A small image classifier, trained from scratch: width 128, 79.6 epochs.
Rows from block 5 of a small image classifier, named by matrix and row number. Rows with one number within an expert belong to one neuron, the router's apart. Each number is 500 + 25 x the weight over its row's rms, rounded and kept within 0 to 999. All counts start at 0. Numbers have three digits each.
After each expert's rows are labels from the 100 images, of 14848, where the router gives the expert most weight on average: "responds to" is what is common among them. Only what is clearly more common there than usual is listed. The data: retinal OCT scans (Kermany 2017). In brackets: how many of the 100.
# router: router (model.blocks.5.mlp.router.weight, 64x128, trained with AdamW), inputs 0-127
# gate: expert gate (model.blocks.5.mlp.gate, 64x128x128), inputs 0-127
# up: expert up (model.blocks.5.mlp.up, 64x128x128), inputs 0-127
# down: expert down (model.blocks.5.mlp.down, 64x128x128, transposed), outputs 0-127

# expert 53
router.53:513488469453516516497513466523527509456507490530508463551496487504499495516493501523510478480470447497493482506502504518506459535507479500534539533506472520458474504538519522545496495474526480456537508511548520469491537479477483516477483525507543515490490500463513484473513503493500480473512547563476481512494508516516481535448509525500529550516524486478483532465509471478466459482502
gate.0:530501487435475528462481488532516537502510493506499545476469490484510504494500461510492512463505508517485497507495522490500522486472521486529497495488529526523518508494461459542478480464468524509491459524479529502516553533476509481471520490464497480483530550536535485476491493475503471473545473491461489491505489478537462521471532505553507473520541534528504495501450483543527516477516
up.0:458502499524467516493527498499497486501528507486487501552432534521526466528500501507465515512489505522489476530496477494486522531502519495498478511480512474489469489536501493479480477499550514463475567531483425503530475477504479501492534506539532512514511491501515499533517485486502578500495491478534484506457524478456488486541500511479529439500476493495488482485541528495510484525485
down.0:507482507502495503470479505491504540498469493466483491519489532521482486509526493488478497522513496461479521488474554443484538476507505506527516587512505494525479503512502535495529503470500517570498529487482515485479474511538478476516532522495464503490505496483485493495462498524505460488510486468501483530558495474496546486561452465509455502513495527510502492509502506554467510505448
responds to: finding: diabetic macular edema (29)

# expert 58
router.58:490470494520496467468477478522490485518531513483512527565479482526479527468491494496520465460458492493442540519485542506524490513457506462450510528481543487499488526526481528526507478477495513489534529494480498470522480542489510548478540495473473513498511534495514478498491497460494476549503526489457511506495508545510503461536465494530500547492525512494498501513461516492550494509503
gate.0:518493499515545512543522517494501511466482488509503534545525520522519542531485481491451492488518464496517524526504515494497506507491523478447479490466466499506502517479537480462537495512474541487484546473522493410507498474510466533498491518530526472522513490436523488470482543485508529493473508520529478485499494537460524504516513454498490485468471496538493500516453497478502508487510
up.0:532487517532540542530496507484455452472454494529514544520542478510466476561487479503481504520497493517503513532450488495486496521502510470483479543496485502498458498525535454459532458514503523514487512483516485470495502505491463470516497522512496511513496468465481539502472481531505582487483531506513483510478515504474497539529513480515514548481518475482502477524533517487487523512518
down.0:485472517480490502516515496481517518493512524447496483483499476506443480506535511494443502510495540500495522507546512497497521465495549544547547532534493474473499478582513543517483500458486512498509466482530514498521459505501452494482467513478454534489515475494469501514441520503496497501485470498510510481508481485500510516507470480467502523529497544507542446489513524500510502510518
responds to: finding: diabetic macular edema (38)

# expert 22
router.22:542533492503505491484469521495474492517521507519500503454508517449557523544461471504504471545479445501484547490498485474507462543511460502528449487519472479515504533510529479531489512451470472490500537478525497514520521514512518491476486470497469485498500491516460447511517509471486551473507486504513454515498518515488529500543483503488491491479472491480489498538503522466522452470500
gate.0:536502545486475420541493553528515517476476492452506498523556512481510483507458539509486511496493546467455455479471500488487525497525500469506506554481502479486524484509511473533494497519534488518526527454499484513503453487486502525518466530491480499516493524535476479488529488458485508498534491522543450448485500505507507526515497536522510501512502493489467489510515495521483524487496
up.0:493455490526507509483521493517512535517523448525542473489485490557515500531512501513488495452514491511554492496503471486459522511523490457517498463514544499508529471494526474527511490474526490501493536475487536455492499527461495508495467507539486548476508481495451506467480487466491485534488494470458506509535493470511503553505509528503445487480467565470485487516493521497498507500527
down.0:501473513507498549536561516511505459458468499509537521508490492518428529505520520474499513493494500479543527476492514477487512460528519537506501507518492492474541438503496500494483516489474506486515540487492470535489484523527534473498525526466511489505559514537465450552487484485518528505512505501514509487443503488513504497483469525486481516520500479487537528467485507486445468515498
responds to: finding: choroidal neovascularization (61)

# expert 11
router.11:484487511498487485468482475464488485463537485444488500478552530495493501500503535479454530493538491534460504497526550529517479514518525510526508488506496472509506512489496531493479480527527514560505491503472486526545528564486452476477495517517460558478535478534537509474481519498457531491540484503500521476512509476485481509515531524478482517475491523508467505490516470481503540506470
gate.0:511542447508536481508535471468531539523533511465532514478476487514527492475527501562493495521549478481515512517479533473477505502461527539542496487498510468454479517486495501535484489501482529519519488477464486522533501484453494522478525476466486491481502478519527485454542492482494472547492481487509483515524515522476508507498517502537492529450482500516444476494533515523474510500534
up.0:515453540476445508481474533535499495483461496508496508483519497470475507525438503485497519481476524511487465471541476514550506485517488480477506519494513511533521479458534488442482499478495492518497535481556506497476503545547440525462495505499503475491509527471483515577491521528493497478511503516501513502513499479529493527499471479507469470527509517504551528511476510523522484513488
down.0:536518526488518483534453477495504482477524528502509533532535479476497469522489528452558511529464528482491506551462474505532499448516495529519518457491501512501499541488534512509518506462470477525511532556498487473486516495528473514516469508510490509533507537522498503494493442505473512516496491496487463524507505506515469469497520529490470497501515474442495490451448508541523490485494
responds to: finding: choroidal neovascularization (71)

# expert 37
router.37:527487460484519495485489501431474533504509459557514504541506498503479523506505490519507479540525478499478510525482491497497483540537525544498507517491553453474466530516499459489488516517476525478483483473542461500531504532478499529530479520512529529482472470543491496512518498498484463480493540469522497527489471497489542484531471544509463493529515490502503502508505437473530485479472
gate.0:527471438522475493529508531493505519515506447514533536446486524518544473508504507506523476584458507523505471501478504498508500482521501450532490511475486493489508484464485527506512501519480488503501512478491456494517470488512479494522538496475492531505526498553494487480550533557493507528454487499495495506478504505515489456531500469518510505517457505488464458508542479493467483498471
up.0:480500531472541493524498529552521546525497486466449492488496515522503535517512482470529515489495466477537461461496518491461499514511482516486479534478522473465508520516519526467513478508495484497490514494519487475491458551548499496517494501491519520512538533480517474501501448533510538470523542486468495426498482495506537483490464485494544498493477512540518524485515470459527480511483
down.0:515501494485475495533485470513487486486486503456488529551444529508519538498526521504545482501453458506484508510547488485529515492495516505503516492476525509513506472498460527478491490519472490524486492490490509512446499506524514469486505510481484531505516526568507500515536507528479547513491505457506493476510517511528505559536479458506513493445479453557521494497493484458490439519493
responds to: finding: choroidal neovascularization (89)

# expert 26
router.26:546523514508535499515484502508467489491502499503453524500551534524492505487457510565520498498559464476492552492476446454517509545484536473543508481485509466460524501525451491473501524481494498510535544517542475446461510482485470483494501476501512500507498507540485519472496525491482490492503520455524499513481519473486483537508513535470490527505512478489525498491482529490512513473518
gate.0:472504486486502525488501530529486501499550504504527545504514508534504500529580516464511526517517468522484539508448476490491495510510513516430490446554510496506498482480512490490502527461493506465507464530521524506481463494507520507513500509503540482530542494485488505503522473513528514490495480503525492544478528503489470477453526467508519550497507463469493450505496493496460487552480
up.0:531535499470481515457517541509510514512492518504562486516501528513499479495518462470508529499496489511474463457440478507476484500483519542495520497513514519471482493506564491501492520534540464503479488519523487553479488494486527533486503498515504501499534488446477505526498459484499517490503489508511472549463458535489502512477505431553511467524497497465479500514478507511509498524444
down.0:479487510484527532522535509490515494519469455486480516501508498528500534510444524481480519497527507504505504504516529549526492523490516543483481497498504536517512512553536532448510508510545473530479463497447494539535483482476495479480466476497503472491499514475524507491503483536483488462464487511504499477492481442523450541488482513507546442495481512531523536480533532506507495489542
responds to: finding: normal (90)

# expert 35
router.35:485512509492489475488462476529500514481525496513511516480524488465514463509545464468493518466553483462511532463559518506489495489536452506525516515496517491495486511533550484525505511540493532476476502510492479495477530473476468474513503491463461510474481543496475489509513526523498439492506537482480515492472503518517530499536506477438484515502515493511545525465485545460514546519505
gate.0:505487499483525516500500480468514529508516532496480509499458521491488509485501498505498477532455484498509525496473489496494526527476533487425502492515473538529484488497485527527526554498536506509529504516450488474490515501546505466548499494506487539466521467521482449481515532497553504497542487489495511507456537463445485504475472531477472472480469513542473557488509534511498520516497
up.0:521507479530502493504479550447500451495474507478548509522471493537488565492487513482494544494515503524501496497477505533466495494509499452502477517490500485484506568468501501501474471512497492511475487511584473511548489522515516529514486488535550468490494498494494526493516512471449536510500499524463487505516501526521486505509458489498497528451461462504527472525500485478516467475505
down.0:467493518508525480494467491473499456481555498471519495462549487567449513490532558498460542503519534480471495511515479497555504499490522474499530452519493457490485498531489529490510499503465487477495521482490502474496507484515474506481504508551474505470480514468498509509487478488500540517489512502508556482461510512491454508491524446490503499447519472527498497480507483524544523490512
responds to: finding: drusen (32)

# expert 28
router.28:502486508470536491469475489547524490491451516476474507512491489446472506526515466525511491499502521531471532473483450476490492505516495526500510493476489466508489502536509516538472483500513527466479523483461511508521505525520516531502475521529520500460538516518555519488487496527465450481525469506523484508503478443515487506470584455497460520461491518480538520503528487484491499475502
gate.0:507539517464468504503524533486522532508509526496482452495534490487498524496474524514460507464505497481537498513472505477501524482517546492536536463501517476524460487495504467491471529488495511496519453534461452467506490491510514451529477520481504491475531454473501526508484468556522547478504484511458509518502487534464501481501570494486434483497521502494525503504504509490524517467489
up.0:535529529522528501528511519494508517498520463467455477510538465522515512480489481491511511531491516469498503534476511455493557503501529480519505476504493495522474508494529539488514502488462513539514509516456447454512462493491513477525487514429505512488524453486567531485497488528504517513479507484485487528472489541516492541507540477489466488496497475497554474532474492487510501468462
down.0:517485533538526493509494513510504503516531490496547546548476517519502480535502482515499533496478467525482513479493493499497531497551462464467518485493542506513509514485488504478514470489483482512490452489476524484517501470519483522505512514489475504487497552477469512471512508486514522461463462514519491470524429508473545512496488523463508551465448517532480465500565500506527474516469
responds to: finding: diabetic macular edema (28)

# expert 47
router.47:478544521510548530513480557505531508565474471472502494545500504495456495515501490514516524520477471485529501515495511505493505536535501497472513474493483517497462521508475492523511484550500468457510544491479527471520470474516527490524527486485534513483502535530447494484534525511484516519515515509467506501488510547478526511500469507534504521491534442481447513500450525523511483459492
gate.0:484506466504509522516488504489525447479526502511501493499538484497510487516465494506509482539544452549518477500496479458532560507507475490475505527489497488505491455513519463517475474534478462493525510471483455494460500510529493516518526487488480552483509491492475498466513457496522534543516491503533467538502471474492426475476498522485489530504504528527495525473540484538504548502513
up.0:495505519476505485493506493539475542511504490465511521517519518517513469561529498457496550489518481496493522533510461529490470491493494508469502537458498491494514503509487506528493515531496455471516503523502427472470468510488459506485547544522510500510527486495474478470529474461519489463515503553556471495497481473468510525531510566472499537478522526498496509495532494523509486485479
down.0:510498493532526505438484493448468505470497517494504462451513521559495514517525471460528546500491491470480479537534487510469494469494497464521523532532502508478485492522492490533518510520508508517497543480482524536457486514498537498471527530507513484465486485510490510536493506492484553542511471503511457515501488473477508504517513532524453442523525491486469502456463485512512545482496
responds to: finding: drusen (60)

# expert 39
router.39:534513488515493517531491530481512536499532528482476490575470469468486521468461464539526494542498490465480455520501512511484473484469504512484448520513494504480500566486516486528497492518516508471531551507494537488480535499512458498512535502528512502513515486496486482512476459473480517504503484537451511495541506477467483484506511464551476516450487493482465477519490495502485472478529
gate.0:512489507484487488505491482504482548508485519489491512493485514496518496489467502481457453462505492521477439491449533514531531486535513514502454479483525477471502486539523495444483477499500528527524504487502499541497579499516545506508494522509434523512513476520498521535464483474473498496548466549525486504532508504483518509485523509498502537500491438489524468501477518484511461479513
up.0:511540556487503537543462514516488461493497554476423533486507511506468484507524484495490465531505550470505513509494484525466503495489544535555475497557483453495514526535495497472515504487515522471506461492489506505479532503471498508486504486495536507518492493494505476469505512542509512469506465492488471481495508487472451457492533490503475522496523524537512533506486526453492504470515
down.0:497492499542498486483490487499487495493481482565494502461498501515495484494482489529453502469537520517532514521489496484444509484549494499474455446502482524478559473504505489538547506550494525490487501505507500507528448512534474460449522572472494490475479508504506483532480490478474479505491524496517529498479517519489513515475468465500510525522485498489469486507518504466512570497528
responds to: finding: diabetic macular edema (31)

# expert 44
router.44:519475525500478513525502475475498511501531504525525502487490522508530455486501480530463522509524513515458543467544494530520502520512481483499448484490493549476513512505467472499489509515567497512497526521529494504534547494515488483483491528528547484471498441516515492498475459498498483494489514462478529514496470479490463499487477537475515460480472532510474468533494478468492572547513
gate.0:497467475554492468510539525496488527517455489496527496512498510461506540532493466495468516455503450492503531488488549508489489483490487460559509483496508477515517490511489503504539490534503523511470487504467465503512459511493532475533530511488526463461503461558511468502479497515496503512501521468510517514499552573496497469486471532444516507514476553503490509499520504497523496503479
up.0:491502467533492522498505527516490532493473500497509545502512509521538528500544492474462502473500469495518476518477507542509528510491501475514482459533514527533477483473483520509515469505480442540476477505494487530459479521553514499446549506482480478469522448496490460524505491476483503486538520513472480527488535506444534500530502497488531499556504568499508485470514476501522504499495
down.0:497505488498501548452537519491505491486449499471482496503521496509531488498452479481509539546514517547519481473537520463529503513470487457539538523508564481452510470550494499525459479472526496433501538506505520490505485494485489542529477522478477504477481533482543508532509483514471468528514477469495510505509492503497474530502490496470491470508484521509519498503488493548534525480501
responds to: finding: diabetic macular edema (45)

# expert 40
router.40:498457544495538520482514492505476487497517499522510533525480518512513504480526503526521496483494492457479490511472504518521498518513531525488556465531465456525507542492528526459513522463457487494480527486503525525539478462501485523468512507514472526527483499451539460476483482458474522502520514501483474511482550545507495468538568466510492484493500504490538489489543511503495465466479
gate.0:463526498537484542482524471521502476438523498548530477467520542515491483523482572505459485507505573509505535483507500496497501481486457511441507524536505538497529497459525470488486498537512474488504549523500507472522474522482512519514493492536497511523520509515503475509463502484491465499513469501471497482509459527481522432520480491512498518465501486509511508493530516498488488507469
up.0:517482471509490482523474508503511500491518509521494495501519478500504466493502532523499489517488502479492476464472485470506478530516466465509503494477488498466524514515493456502539440522463504506531442466498537485532499483480511513489498528503493484510483442514511514523521527429470511546451515510550461493526529500522474516515447480464525530460540545514488490526475516523546515475509
down.0:434498477491503503517462505462458507492539500517532454514505508535522479474457489506444540498513497523519529548509488508509497485511501482493514480483482499453512524507506504523473441511483487492550463500501465493535512515487479544500529508520526506547498522514482536495478471447520508492487469492509474461465535517528548515487494489497495521504528506474513451497497523461524502527545
responds to: finding: normal (89)

# expert 15
router.15:530480506497503515481510468483518476539491503537495476510541534523467548496520482469528491557498515530468529499452512530529478509492504497491492470479505496536496523519528529536552511544486522491544473492545485468461498513462496526468509499511531480520523513495441507525514510510541454449519484452530518475466523502474510502540503502517493522515518496464525474476488492491522502532503
gate.0:495525512530504499514516500528498493476473517517513526489449505470512553493490513499509498464448463519530532537467474467497478491525528449538505493459478509538493472490471459514522549513510528488538489507469480461502506522502544504482546503505528526479523477528461502511466502494537506484496523478517472501455485475460510521507548474481510540489510485500531509501540447470503519497520
up.0:504477494530495472508550525497497532493519511503445537552508514503536491522508516459480459492463519495522517499529487512480462463483463545520468536469512543502493508500494502542466457489465522524445461501518472469490481531531473506496516502463497488513468534518496501478511506488524507555499481538527542474523525466458487459490485511531481503513513488491493561499484498494500501500496
down.0:523497490465516494492515495516467480519501503454523507513489481496532470489478479479480549513496475511522481489511554487502471492503489501503491480497466498521514481545478495546500578497501509527542499448508486510526504503521509554510489511497496520498432484480520457465482493472479471520510499494565512473520509504502473506492462462503512484462526492505452550547513487526459531502536
responds to: finding: diabetic macular edema (43)

# expert 27
router.27:492540444516483494501486488522558476527539486524495506480516468492514452536528503474524528469501495492527450516490513518478471510486488506503531494488486514499502503491484461453467492444474503538465494497478488539466502479482501501477461477516555474485489475508508502540463463501497505493518485512522506529487508484536541537523535516528471497509470558472522501554508514513490549511511
gate.0:480473460495481554510474523532531504481521512531489500475499474499504454492496499508512507506507499490477486536491438501517453474497553493507513547521475469536494483500457468573525513481531452504438514539512502475532489510532509493545516511534452517479500475492477504523521498524515523520509501480516483485513507507478517481516474478468503487527478471521509501502564518513475537500489
up.0:491501494519517500515494471492487470471491509552508474533487495491522483506441459553472496498464510488457445504514484499522443475501517525522468475504523545473480519498497537460540537523536479463517520496490478531469470493507529563541501513497477508505473539499497503495498496470467527481501464544483464503507482512486529470532558474513498515509486480542514476517513491494510514512496
down.0:505474543504501530494519498531481479493489524514482526512504469489507502472483500509521451523502514439488494575482474521495522489477544509490527484468525516509478515468537521476491460495462476467490467539447513527488568495526549525479516494482484520524516490507511486538522450488481509487471464486492477485445531490503530525487478509468499521528528464525520512517534489518499511485493
responds to: finding: drusen (64)

# expert 9
router.9:458482547458490540511445486523494516488468483468489527512530498492517481544531539446487473493504474517496532474534526469469509524524488536511511475493487456506487504501493472482482476453487483477499553507524533503477510533509480468479514508510447537515524525501505489485534492527483503490545498462512483518539457518476498503489546502536505467489486510487513506473520542524526473466496
gate.0:517521532481481486528515506504516518491510499518498532505503504513509462461502516500556470534504464486512517510491526438480499499492506506493480507499524438516461527468539489486446501495474483515522461519500494497463451501482500551488506499475496507497509516508541487552569483484512535488477526523490486485494538508529472501487453485477501473461476477507530506450476490499488482500574
up.0:517533496511482507497494518517500541524512504522487495519520515528500500488444510480523477491466478503524525487477479519497488527510523478530500499500499443504441473462523491528471480506469478524489465473489511501507515476528512465498477470496457501556494466533534483562498523501540506511519464511504533481531484478532476474480438501529528465468555498484503529454511490470484533477524
down.0:546496486479545520472513511482552439487548539537482519522522490463553493451477489521490501516522470520510496459496506509504495501518482502475468486518481463520527466459515494506517526499504505484465532520524508484547504451490496463492517494514468519489490546500538505518470519528491501490524485500499491464529541474463520460504452495478529512503458495502490538477476512469540486509515
responds to: finding: choroidal neovascularization (94)

# expert 5
router.5:502509459452513536465499523520457507512520498538465480515523499524498519459470550487528482520539476488480524506466489516534537514502484503540511538451531517509505526488515530492534507535470505495525482503511465465528481493524516471492491529519485532539498519521474454484491514465516504483522474530477546522503535543476505472540467501493473517499512514466496483473479510514506432517500
gate.0:495491489486526550463497483488493528481473514495514516557571482502457480469503486491524497557503493518486489527514518514512523528487481493496534490469482517503490490481478517539487505490552506509464483484482470490483506513501523519480494534487520510484520499494482507512528471481491533470518493483481456538481488487495502499501494496517589538513474408531499449504528491516521528471501
up.0:483482501535466522476534516494461483517485534439487473494488493514558524494511491481466506478470499485501519508528526483474533469505524502500495464503519513538510489532511539459498501471462455506515501511513515517489471481542501511495546472539489524475466474510480509435497518505533481533493521535501569483470479506489504505492524509478474467515498549449498553477501509517476499514515
down.0:446517486477529539492480493506531462512529463487505554521513516505510442549507513516497467475496528479491483523468532498480520478502527492501463500512540497537513497519493524538471518528458496495526530473500500524514516502505497517474467529504476438508488471502509503502479498492489494453469490542505515433455497468510515535479470524458503492524507453493487457518537487522529517491499
responds to: finding: normal (90)