From a checkpoint of a small image classifier.
Model: 64-pixel images, arch resmlp, norm layernorm, activation swiglu.
Data: trained on retinal OCT scans (Kermany 2017), 49215 training examples, 79.6 epochs.
Rows from block 3 of a small image classifier, named by matrix and row number. Rows with one number within an expert belong to one neuron, the router's apart. Each number is 128 + 32 x the weight over its row's rms, rounded and kept within 0 to 255. All counts start at 0.
Before each expert's rows are labels from the 100 images, of 14848, where the router gives the expert most weight on average: "strongest on" is what is common among them. Only what is clearly more common there than usual is listed. The data: retinal OCT scans (Kermany 2017). In brackets: how many of the 100.
# router: router (model.blocks.3.mlp.router.weight, 64x128, trained with AdamW), inputs 0-63
# gate: expert gate (model.blocks.3.mlp.gate, 64x128x128), inputs 0-63
# up: expert up (model.blocks.3.mlp.up, 64x128x128), inputs 0-63
# down: expert down (model.blocks.3.mlp.down, 64x128x128, transposed), outputs 0-63

# expert 0
strongest on: finding: choroidal neovascularization (61)
router.0 [ 81  86 122 171 145 102 158  98  98 155  89 131 136 139 148 120 151  99 136 142  96  80  49 159 130 141 147 130 164 162 128  85 209  96  96 107 143 113 161 160 100 176  75  97  82 155  84 115 122  98 123 106 148  66 140 120 169  95 103 119  94 174 166 146]
gate.0 [126 120  95  60 114  92 117 135  87 173 101 117  62 128 167 122 138 149  80 113 155  89 197 108  67 189 127 108 139 102 161 151 133  66 170 173 125 133 160 147  72 143 137  98 178 124 115 107 154  89 135 142 105 157 127  94 166 146 127 140  75 129 110  92]
up.0 [127 133 163 162 168 124 162 113  93 143 135 129 175 152 200 128 143 141 155 153 174 175 102 148 128 140 145 208 131 155  91  58 102 128 111  51 155 190 118 114 148 177 171 122 127 123 108 149 109 168  89 158 113 137 175 148 138 115 120  80 146 116 176 198]
down.0 [103 145 109 147 137 191 104 150 119  60 110 122  92 152  95 101  88 140  76 137  94 183 137  69  72 198  97 130 129 141 107 113 112 104  57 125  82 152 129  72 154 148 167 125 172 172 112 130  99 197 110  93 131  53 144 128 101 113  59 102 129 117 132 140]
gate.1 [ 49 146 170 119  68 102  92 141 145 135 126  59 163 169 137 119 169 155 102  82  85 155 165 157 130 119  65 109 138 181 154 100 159 134 134 134  99 156 165  91 141  98 132 128 163 147 138 136 182 112 108 136 129  91 129  98 144 147 102 174 110 141 188 165]
up.1 [124 126 139  57 115 147 138 123 121 159 176 109 189 122 163 141 136 144 114 139  82  86 195 144 114 100 122 135  92  60 167 109 198 133 127 136 147  77 115 147 128 204 101 102 148  89  88 139 160 168 171 109 159 144 170 132 134 145 159 154 164 101  62  54]
down.1 [135 125 141 141 126  97 177 118 120 147 158 179 110 135 110 140 124 133 159 188 150 176 137 181 124 133 108 131 116 145 165  78 116  58 105 172 175 121 113  71 114  80 114 110  98 191 144 133 128  96 140 161 136 123 130 100  78 193 146 167 204 131 137 117]
gate.2 [136 115 128 104  82  84  61 109 135 132 111 154 171 142 141 145 153 174 167 163 148 127 131 131 122  59 169 133 176 171 163 120 174 125 109  97  83 110 137 131 160 116 153  55  87 145  32 157 141 134 156 153 147 118 152 126 129 101 109 151 192 124 131  96]
up.2 [146 109 126  89 160 127 154 108 201 127 128  75 143 165 178 134 104 104 141 187 156 156 101 147 163 117  52  86 122 158  94 138 119 184 132 203 163 124 108 161 143 145 118 124  91 138 102 103 134 147 180  63 150 104 120 146 143 182 124  71  69  63 121 150]
down.2 [ 92 132 169  99 167  81 179 147 153 143  93 130 125 144 111 148 130 111 109 112 126 136 138 156 134 105 114 123 107  80 110  92 143 112 183 158 148  48 157 173 143 127  93 118 110 109 147 136 126  88 104  61  69 112 199 128 155 166 127  95 188 144 120 159]

# expert 15
strongest on: finding: drusen (25)
router.15 [127 100 124 176 111 125 107 161 136 124  49 179 119 114  83 132 116 185 132 119 140 154 120 147 127  90 126 146  60 104 130 155 112 145  85 133  98 148 142 184 140  79 134 146  91 123 171 143 151  76 108 146 150 169 179 101 145  81 120 131 147  85 104 166]
gate.0 [122 157 120 120 159 127 171  98 138 126 102 124  82 160 120 111 116 147 172 146 189 120 156 160 113 127 111 175 123 143 133 121  72 196 101  86  99 144 107 173 140 170 171 135 140 117 108 169  81 163 143 105  89 187 115 147 143 213 155  64  61 110 117 171]
up.0 [ 69 114  78  95 176 120 101 166 125 149  81 135  83 132 157  89  97 153  66 113 147 138  86 106 173 114 166 176  66 113 194 124 134 172 139 165 100 110  73 129 102  95 123 119 122 186 196  68 120 134  89 180 123 122 180 174 136 148 124 195 137 162 108 125]
down.0 [133 110  79 105 116 147 108 128 153 104 139 145 137 124 158  98 112 174 116 116 137 148 134  36 167  50 142 125  75 161 109  91 140 148 154 136 191  79  99 127  92 124  98 127 170 105 168 174  91 135 156 184 133 143 134  93 162 204 199  93  88 171 136 152]
gate.1 [120  76 120 128 119 165 213 152 162 131 102 152 188  63 134 177 104 162 142 128 122 203  92  95  99 145  76 156 113 176 185 154 144 148 120 153 107  93  42 134 144 130 119 135 177  89 102 139 166 137 126 118 156 127 102 136 151 163 156  95 131 125  88 178]
up.1 [101 177 124  74 135 134  68 103  98 151 109 105 128 163 142 146 102 126 109  66 109  86 143 142 147 108 159 141 133  46 101 122 163 120  96  85 124 184 189 106  85 154 177 155 157 112 148 154  97 144  92 158  84 123 156 123 128  65  97  89 154 119 158 121]
down.1 [175 109  87  85 123 119 148 119  62  99 137 152  81 124 151 129  93 164 122 118 128 136  99  78 105 144 152  98 146 163 153 105  86 196  78 146  93 113 117 108 120 103 139 135 138 160 151 100  91 170 150 123 129 119 148 125 141  96 109 171 102 165 126 169]
gate.2 [149 129 131 114 126  99 144 114 177 144 160 139 124 124 175  48 120 144 138 101 158 211 131 148  66 138 173 147 137 128 143 129 139 128 150  49 160 153 105 139  60 110 151  76  97 102 152 100 153  90 152 146 136 134 143 147 109 126 180  90  99 130  99  86]
up.2 [143 163 111 113 119  49 111 138 183 184 160 209 110 144 136 135 159  86  99 126 135 175 166 161 130 139  54 130 129 114 138 145 194 134 142 156  71  97 200 152 121 123 148  91 123 142 176 142 172 110 143 154 124  76 161 147 133 156 138  89  90 116  77 108]
down.2 [162 186 158 111 174 131 164 145 119 129 125 179 167 100 133 144 116  78 163  81 145 126 124 123 117 144 155 179 126 131 143  83 176 143  93 169 143 124 102  92 140 100 167 118 102 130 146 163  95 133 133 138  85 158 117 146  86 114  97 129 183 140  87  91]

# expert 32
strongest on: finding: normal (96)
router.32 [186 114 101 123 104 149 156 134 142  69 119 124  80 143  87 173  85 169  98 153 107 138 153 123  92 105 104 124 154 169 162  99 113 133 177  93 178 183 149 127 175 110 134 131 113 101 137  80 141 144 116 181 189 168  87 142 127  52 113 111 207 172 137  91]
gate.0 [172  82 135 174 133 157 155 190  95 163 151  83  78 154 171 165 108 121  92 132  94 100  78 132  76 173 151  83 175 138 100 170 129 148 137  95 113  72  81  99 118 106 145 194 182 143 112 155 105 149  86 142 162 109 120 158 104  66  88 125 129 161 168  49]
up.0 [ 66 135 142 124 174  92  99 142 151 136 130 176 138  85  61 171 181 116 147 102 133 120 110  98 188 114  81 195 124 155 150 113 101 116 130 120 175 136 137 189 144 117 107  86  76 129 220 126 106 151 131  86  78 141 149 100 117 138 176  88 136  72 146 195]
down.0 [ 98 125 102 143 152 137 109 198  68 130 137 147  86 132 145 141 183 164 114 122 107 102 132 167  66  62 113 159 157 131 124  92 121 126  97 112  74 144 109 105 103 171  67 123 138 110 139 191 160 147 141 199 127 153 176 166 136  76 138  80 125 136 146 101]
gate.1 [145 103  95 124 146 147 145  96  94 121 206 139 180  37 151 124 123  84 122 107 159 129 182 100 111 182  75 107 163 119 129 109 161  95 184 126  92 115 139 132 154  92  91  97 113  73 182 141  94 137 159 122 194 125 135 127  99 108 155 145 160 127 170 122]
up.1 [149 111  55  90 129 124 166  94 106 126 161 100 185  28 134 121 159 103 118  58 164 147 195 177  97 122 112  97 111 138 120 107 189 119 162  61  86 137 137 118 139 106  99  51  87 125 150 133 114 110 167 135 183 103 144 139 156 110 173 131 147 112 149 129]
down.1 [ 86  97 143 122 144 133 166 119 164 129 166 134 109  27  89 134 113  66  46 104 189 121 135 209 109 111 156 141  99  82 140 110 116 157 182 146 185 188 121 101 142 144 132  90 179 146  94 125 116 150 178 151 147 126 108 146 165  84 125 169  92 119 133 138]
gate.2 [132 149 119 122 136 105  92  95 109 130 119 176 105 154 117 113  70  80 101  77 147 116  73 139 113  78  94 141  99 105 176 141 140 146  21 132  93 156 112 123 160 111  95 169 131 151 124 130 152  82 111 163 125 131 130 115 135  71 178 182  63 111 183 145]
up.2 [119  81 174 128 141 115 156 181 123 121 167  82 116  94 129 156 162 206 175 143  99 134 158 150 162 170 189 136 147 153  74 135 143 154 212 127 162 162 136 157 134 149 168  92 130  93 135 164  75  95 134  96 108 120 108 116  78 173 113  62 149 121  87 137]
down.2 [125 141 100 160 121 153  79 154  88 130 172 102 154 101 156 110 117  97 125 151 125 102  36 154 114 150 107 135 141 107 165 131 123 143 138  52 155 138  55 108 112 156 113 164 183 150 119 141 128  91 123 149 160 166 126 144 127 134 164 106 109 167 130 116]

# expert 58
strongest on: finding: diabetic macular edema (36)
router.58 [208 189  90 168 140 101 160  92 173 140 142 156 104 169 164 186  82 178  86 167 150 115 165 154 150 101 103 139 113 139 110 173  99 170  74 118  98 152 128 164 121  99  81  94 157 161 133 105 138  86  92  77 158  97 189 131 136 149 114 112 193 156 123 169]
gate.0 [110 125 155 149 115 168 156 123 127 125 112 125 170 148 179 160  74 113 135 121 110 117  92 131 191 125 193 151 133 118 129 166 145 149  88 144 146  91 127 122 132 133 123  83  90 142  61 131 105 203  91 207 121 171  86  84  67 135 165 146 164 153 124  76]
up.0 [131  80 172 138 110  93 151 112 193 188  82 133 151 107 173  96  70 182 126 189  83  87 116 188 199 154 150 118 183 113 108 111 153 105  89 127 131 174 142 118 111 112 165  86 120 187  75 137  91 107 109 150 128  98 148 128 123 136 125 113 140 126 103 136]
down.0 [101 168 158  92 134 137 131  88 147 142 132 165 167 178  90 150 140 121 122 150 114 138 111 104 134 133 144 120 130 132 136 140 165 133 120 155  67 178  91 127 102 108 154 176 112  51 153 112 111 140  53 119 153 128 136 146 140 174 150 121 136 118 139  83]
gate.1 [146 150  97 153  81 141 188 124 117 100 191  93 188 151 138 124 124 155 144  56 163 137 100 140 110 145 123 130 143 132 145  91 157  76 130 124 146 115 129  90 132  81 116 138 132 111 128 142 106 122 109 129 133 104 136 181 123 151 137 177 126  76 107 137]
up.1 [110 111 124 120 167 130  62 121 107  63  97  98 136  82 124 144 111 103 121 149 113  83 103  91 108 104 177  67 189 158 103 175 140 107 122 152  45 106 168 140 125  52 117 107 188 108 141 142 146 103 132 103 127 161 124  77 133 162 128 137  96 144 197  74]
down.1 [ 95  86 107 142 135  66 152 148 140 145  87 185 125 176 150  69  93 137  96 141 120 123 105 172 134 133 126 171 125 165 155 122 121 164 127 209 145  98  94 119 172 128 100 128 130 109 128 117 123  44 180 152 177 119 134 146 154  87  96 120 122  82 166 114]
gate.2 [136 187 144 102 135 119 109 104 152  69 171  87  95 123 132 135 118 141 126 121 156 108 110 151 125 143 129 152 132 121 120  59 173  87 121  88 104 130  82 201 113 115  87 131 173 171 147 107 173  97 134 125 131  94 190 158 111 131 161 113 149 115 125 120]
up.2 [107 155 180 113 211 118 134  80  97 114  91 119 134 146 102 130 106 162  95 135 101 109  98 122  88  86 130 177 128 120 107 108 135 115  63 102  92 115  78 132  99  80 118 161 115 139 167 101  72  83 136 125 179 134 168 113 115 187 115  98 143 183 166  71]
down.2 [123 144 153 107 165 161 149 150 158 124 142 146 135 133 109 136 156 155 169  73  89 138 108 105 170 112 127  81 129 133 135  88 218 145 135  98 113 163 145 111 113 130 130 147 134 134 110 135 180 101 177 126 181 116 137 124 100 109 170 129 165 115 144 187]